config.toml
train_examples = 97500
targets = ["order"]
activation = "gelu"
head_dim = 64
patch_size = [2, 2]
depths = [3, 6, 6]
beta2 = 0.98
weight_decay = 0.2
Rows from block 9 of a small image classifier, named by matrix and row number. Rows with one number belong to one neuron. Each number is 500 + 50 x the weight over its row's rms, rounded and kept within 0 to 999. All counts start at 0. Numbers have three digits each.
After each neuron's rows are labels from the 100 images, of 14848, where the neuron reaches its highest value: "colour at peak" is the nearest of a few named colours to the mean colour under the peak. Only what is clearly more common there than usual is listed. The data: photos of arthropod specimens (BIOSCAN-5M). In brackets: how many of the 100.
# fc1: MLP up (model.blocks.9.mlp.fc1.weight, 1024x256), inputs 0-85
# fc2: MLP down (model.blocks.9.mlp.fc2.weight, 256x1024, transposed), outputs 0-85

fc1.598:465533504460544414405574462512504544527481527518564488512526347465471500476536453540490505473566526498520572548414471567437519547586507535438542439553488522545540427557450593441517547436438394472465585516541585446416578521620468521526434574402436471552498490
fc2.598:480593488412457522437519462610546483454548597453516546452545500508547467444524516441442473558531583539437538508519447690516492525421503463582502501436544526413491513509502499448505577518495500509464565542505450560529530396458550550468488489438581480480522485
colour at peak: pink (91)

fc1.460:523460481501453480450512512479560511521546549483474539389567499494467436460513493416403432525527574544398489536504398475480599487488489477560506479403545460530540562532463519430456449530514498470514541516507535473455524417560435546470552552460520470430461484
fc2.460:502601458528442524448477514523537455463479442481594538513488499492495490532590503465491543499575469465453560486547514612546501556369504490527505512557535532463525486506507398509529581500445537551487497528533476484479548504379555459433479478474591504452601504
colour at peak: brown (62); grey (36)

fc1.503:428543567434425536480531563426553540510621587465509567458533565460458550462534541501459441469536496558464446529565472435531376532517510497497387565499525461519453531424474495477500386499599471561483512544510490506534538406452492534401608502526475347499487527
fc2.503:494559465506471559468525515515501410511496479484555477540477471502460505518544519398425512532573532479480501499535471640553498557396522516543504549527553493524553550503499433436526547453514518529488543480549472460436514583436562527426514448525606510470487424
colour at peak: brown (54)

fc1.623:462500499512537508519453466535447503584453419591511405526479498471572495563437462550568534645496455491484496427470540529503540437469485504522527481533457434461564532551531575553389513536443565482497502442457435475481448602436556472612475508491461542459485484
fc2.623:505571505433478543463518540509598465453500545468612542484545485491537533365461520567475519488593573538547574562489503631484484633504550448452559428603465537452509489510533453490520547407483539518443492476553509520515572380478481492486493471488493450516481523
colour at peak: pink (90)

fc1.471:504517469476530431488532470510449518535459448501568550607498422434469527490504441536527532451520491461542517524523504567447525523613522563395557477660423489589605452532520501491551559404510465444465508465567575434465546577627415482546423559462432518533498482
fc2.471:508575478405480520426541483611565503459537551486562537475533513469527526441543474448444512608559615518486528535518449657479473567469561467543524421435522512408511497478526501422519576524502482503432557550514480546542587380471578550510462532417484457490518448
colour at peak: pink (94)

fc1.212:443462530479413569516491594507573559427559469528468608510493542480439544479424552442452469529510555616519432445528488502520459533557541508454517497434509443472449544463482439531445463545554476551468484508512509505612505420417519491459540500516475428455431497
fc2.212:497579462469450497428557466581537489482548546481553551521464554518447501535551532430446483546558531489472489516543465669577541517401457513482501550482511531579555530465480424479616559410503552511480561574558484510498515533470524522400484525540607467490498432
colour at peak: brown (58); grey (31)

fc1.476:513563463436568437448559490543455535517439474557557501517497373473524524467519447530496537457564510467559552577443492582461566534605513563403579445583469481528535465539488533503514569413465437488465505451526614407436522564590444474576389572419428517548486539
fc2.476:489585475410471525425530472622558504452557553509549540465532493480541493459532508448430479581554609547457533514496432661475487536443519481554520477406554497415496531515501508456475599524484487526450535548548457577543569404459550551500457509438547485516466477
colour at peak: pink (93)

fc1.670:410449559509427540450580590481562482550592500465586534441557539491438537455450551447445498433519546506438487541602418453551517533529496522471394386490525499555530526473455472438489440562538502547492584579546461538496502548519506521478509483512488426404474410
fc2.670:492542433506489579470501497543481437501489546449571419529490489422471457442582445367516481505586443486473526480514469646553516578424498467540523482508509542502491502551560425425531549485484487564504551486545436500456540497462606559453511461499592525443515437
colour at peak: brown (55); grey (37)

fc1.384:556406530565517524520465450484384438593438448487517414422433482514483417578531450514492507542432470464451460459502524549503518394430449486560449536487545466501536484501563562583469553509432529580575533484453476464480459619495505474529506445497537532487593506
fc2.384:503606462409448473491525559469563509451516519448556604522583462499536561364447497467479444493574552551558554569509508650481539618522533502468557431606461523493469513521493445406534510441513499479433478486557519510460560365503418488434477510506492473492466510
colour at peak: white (61)

fc1.599:378539621494471466582524468503568571473569509482471512534461539459492516526500572560480382448528525529523382457429429525492449560499487553583488550478547437530569550560405522548439491480537531496550541544569461518516447500499477578468521470525546452555420512
fc2.599:516552506430453533469556479584555499464523476434546508474466484469527467486493524429467471585678571512497498470520464666449520570428547466500496479471531544470513548555465411413515536493513487496443553496534450469474526430470594588507502453469589492438479419
colour at peak: grey (77)

fc1.605:384462596473513437516582458492540528443585586473576485488555469426503559454612496491502480535536523503521549494452507453407484527581490496472524451533525467533489499445533460464490420548571423586440472510439465598485518480439537551511495490442407454515480458
fc2.605:469519552506527531533488581425530438426512462466662452535562491441504554431505511425478462518570568534576515564443472538404509610495517451498582489555507471443563538537501517390507439414480469525412466490571466406438511461466529525447530466533545487485447461
colour at peak: brown (67); grey (30)

fc1.452:521525467435547468428573481545468539525492489516529474519539386487482507471548490516482495471517527493532580559435495576396557547575517551402578421592488498503531439567477537477503567401492414487502533450532561398401513528621456520550449589418458512523510551
fc2.452:468588479414458518416533489622581497472550574507532557465524504469545496462541498443425469566570580534428559536512440684502505525443515510559511482430578482442474508522484501470483581521504491517501536548520500570541547389476513578478493498435522479499504463
colour at peak: pink (94)

fc1.637:483513476502501388492552497433550587533564630420537511526608463503457512480569511505482467400488509509504509554484476470426493519506463550514508481543497490559539567589442456406488441490509463508505583488590496502501533435554409611456470517516525426516486464
fc2.637:475563445459457534452571469552460475471500582483569459514536447477492502482525449423467493539615538450428528567489461648577535533429492533544505479552561477560505512569482525392520565499430455555508567497549486494447532497454615545480545495485552475464544423
colour at peak: brown (48); grey (47)

fc1.425:549419493560501510516444424512390456600427477539510414452445430525465404562507470510494537554454472488475472495501533561532562428478439479549490533489526441510513465507538596534486590484479504541574516477453512444442489596528542488509495472471521559506543524
fc2.425:486578468405465441492511537500553528461510538437550597516577467503544549373455486482470451500591550556532542571486492678468528607499536508474551439579465525467516531513498454396500519436503483437447497506536532504483562374474440528451478481491500481516469506
colour at peak: white (62)

fc1.286:521569478498579491446562440582449488543442425545493542558448472520454460512482523525540536474471487439535498461504491585455462498543524538422471502573438476592574442494502482501516587359487495412510525518604537423454567530564444472558407565500507528579497489
fc2.286:514577501404488508420551450574570501442563548525590521463508469454529532464512473441458532601627599538478563554525423626524518597490581456490558429454496535412527477472515482457512541507502462533424544548528501559527570450482588522546494525417502466520518448
colour at peak: pink (91)

fc1.153:427447486507494474435571537435548540512517519409570465463555487445461517499520498469530467510488541532539493496495438445430453536562470495511450380578545515588477507485463528441485427528560537524506497556523469544481583463513483621556504533512482393424524402
fc2.153:457549460502449526467492461522476491446471548409547482503539466457482522465574500389501490460537496447390568518502495593505539613439524502539533497583545582490514507591505462400512552483421484527478573489563427469423516471421575572488499466487583514423536421
colour at peak: brown (57); grey (36)

fc1.500:501467467519498543510468473504450485612433449552561493530448445432484468525487473576544544588466511483538457525485477569448498472557464519481476475561499413474586530529545555542469578468467511520564489464563495403447478571564481460582476496513479537479512502
fc2.500:490571462377457522431556531556592504436534529478577577513522462467518519429491481451499498551600547538480582555503478669481525579515539494494560433519490523473472505484511456424530572496541501505439509527494521575520599367501479508472471512474486463490474461
colour at peak: pink (92)

fc1.48:532384508590512519517474453459392449576452527500512423444445468518508414552558458529506504538466479459466488481473545558512524402444417473555466510442549467504498521566509577579496544529425522570600505479454490476445482585484536462493534477519532572503564536
fc2.48:491576453416471456513501523470556498461501551443557592504569473509515549367463521451490459488579546532522545553508515663487533624476525504470521435593460550504490521510525458394537520422493513455438470493562526509464549371485433512436484501510518442515479503
colour at peak: white (57)

fc1.531:502483408415435450395574527423537500519535548465557495445578514512427483466504488475503523519523562529527509556530418461498528565465568525472464467475462571501496480449564471444588502453484514436472572592587525531466643475558482552481525526511500404463517361
fc2.531:508492440482491521469523464518391461464503572506507410422525482510537490460571494393509524536587505436397523539538445550529529477394570461566513459466455569462477474505503451424536548531484459525506546546532480556515580517487628595472508480473564488432565415
colour at peak: grey (69)

fc1.145:429486444481434497420545568502535546531593602439513482397501469486445539423475499478488429566539566539424513554537413449475513519530520520484450388463517508569506516517477486401496463564565511471527622561513498597487532471511541609503605527498535427424524396
fc2.145:412531476527466513458509460541437472489463571415504480490507481465463482474572466402512482493535462396434549526480540627483517540390514500541505499560566556503472482581540489415522588491458511524529542519518459465399537504399556572420504448471610489424548458
colour at peak: brown (60); grey (37)

fc1.108:506432483553526506531461443498376419549438459505504374474452437544482397548584462502513528543448470460510491486494527567488537425468463461552498512504517476477532473476552547567515587489487524515567519468460496478448511600543511463533491478470499557528570507
fc2.108:490571467405475444498529508494571511444501542453581593532587456502547550372471496467482460489589571538522558568477490663473520616505524508467535427584467531483491525514480472414524550428497497455429490486531527490487557367466433516465493511498507478510469516
colour at peak: white (62)

fc1.584:468506575522496450540472561441614567487591522538442556514488543463524495468498584516397396497439520634484485428483515469515496524526422543571574550395515466487468529494498472525435457549527573496440466521463433517502384468500472490517502443525514516564419537
fc2.584:543623462478445553467498533530572484498495418462566619523520547500490563431438518474497528516616499502511545510551471584541540588457547475480508465544495550461530564451511380450569493434540523474432511538542498503506581416436575493437507516511498479468477486
colour at peak: brown (56); grey (29)

fc1.472:425520595520513448543542526436599564515602525469455600471463491454478530454570536471475424439518500555501498572509468470464516503535436589459484522457511454555507584506449465513430458513511443522487474541521478479498434421504405593499522554482502421539449494
fc2.472:506570512451485564465530491575562495441545488498543543530494507478543504514500546395411488630639583529469463488521383579520495577418556464488565465452494473444558533529450444435509511498521469510439540540569447486527528442465629552513501475459565455443458433
colour at peak: brown (65); grey (29)

fc1.161:513519505465564438431562459516495564506484477533528463503508391478503488497545480538537490452551484462537563541432498556437482529570500518427573467587471501550527404556442578491506591410490444487464561487524600470436549526565483493560414505411444513566526542
fc2.161:483604511412463505416519439635532493440535579483531550489540490502547495463533496474432469546538608524454542527499463702496494533445495487571530490434559499436472501531493500452506588501479504502461575540538471561530565394469534558485453520435556477514501504
colour at peak: pink (90)

fc1.525:509559469455541405445544486495492525518490529529526527510541332475515556448535460519538482441495529467574561550453505535397501492575511573384553428585439497575522432543509568453514583393405428442449509467499547420447496518581408517512452617433471543512481531
fc2.525:494578476446448568450538468590545512455563591497556537469539511521505488434543512410427475576547599537444542532532430605507509557444532485601488477398544497453500511498463486466476572484501481516450536566533472605562566435458540555518484502461529474495550439
colour at peak: pink (92)

fc1.55:474547499456499365488553546476535602502578540456549522491573452458434467422588486442409452468523609566467519533464405500487561586516420523515535449398555465554534531498423456433503446423548455467443494547599499499459484474554402580474480523445501384516537461
fc2.55:495555422428459504442520473566462493505471556511552483485530400453481477494535441408472475546625536473400544566458455658521565543441511507518558439506556486537488516564478534442509571526463470560472585531531515503449534535476601523504482468426551478458569488
colour at peak: brown (54); grey (41)

fc1.702:390537538422466468536512482543487556384538547463542556546582463423556629433561460450488483481571535562509606625480530456440534547575521526488584460505558473502489508472473501399451494445529432573444474478463533541456451489426483499547474526425417462516465468
fc2.702:416504527480438548506461551470568504470570554474526517431553524469500518458514552457417447595602579578421553538529429493498472592432487461603538472457562498429534557534518516452409404568515475561490494546554477533494449455459617535560566465489535416440483423
colour at peak: brown (67)

fc1.32:345522610534496462492517531491614558434555543439536580472499533403511544506606573530459428380499505574482465480456515484502446523498481575523494484510492453559527545548429465495467423522500515564505455515558434573501471476505458596484532486521492477545449511
fc2.32:475568500485469508464548579537597465423545461452542566496499484525504574452454554438445482573668544522513475536552440617489493580433524463473540446502503501476554515455506388409503475454524452495370516529585482508479541449474545576457523485454526471468455423
colour at peak: brown (53); grey (44)

fc1.305:451511599512513473462588534489569608478596513468495541474506484525497519434463568537436427513520595570496449484458429477489501512519462564534479502441514406511548528534406436478497422504535438514498557509528495540508513429545407584520510515492480432515377453
fc2.305:499620491424461503458527445605541482463530526480523587550472484467540515485521526421450473560605537492430489522555479685515497566423538550489489498469491555462530494507493439461522573514522511484474574535542484517497559411464584569523455508427607457452521439
colour at peak: brown (52); grey (32)

fc1.291:550551470499563526509497441513455518570413401568485494563466400478451479524471504560511521531437499497570475512490510569429538491581518544497535466535494372508592517612479603557409557433424525477524492460571544393431491524539427380597452565470495561560470539
fc2.291:519595452371449529443561506547576513471491520470581541502530503485546478434489478480506504573592585553508567514523463683500511569487552441501526431490488508459499524465484483467512576512543506504417519518525519569535579370509520513480479526463493475500463470
colour at peak: pink (90)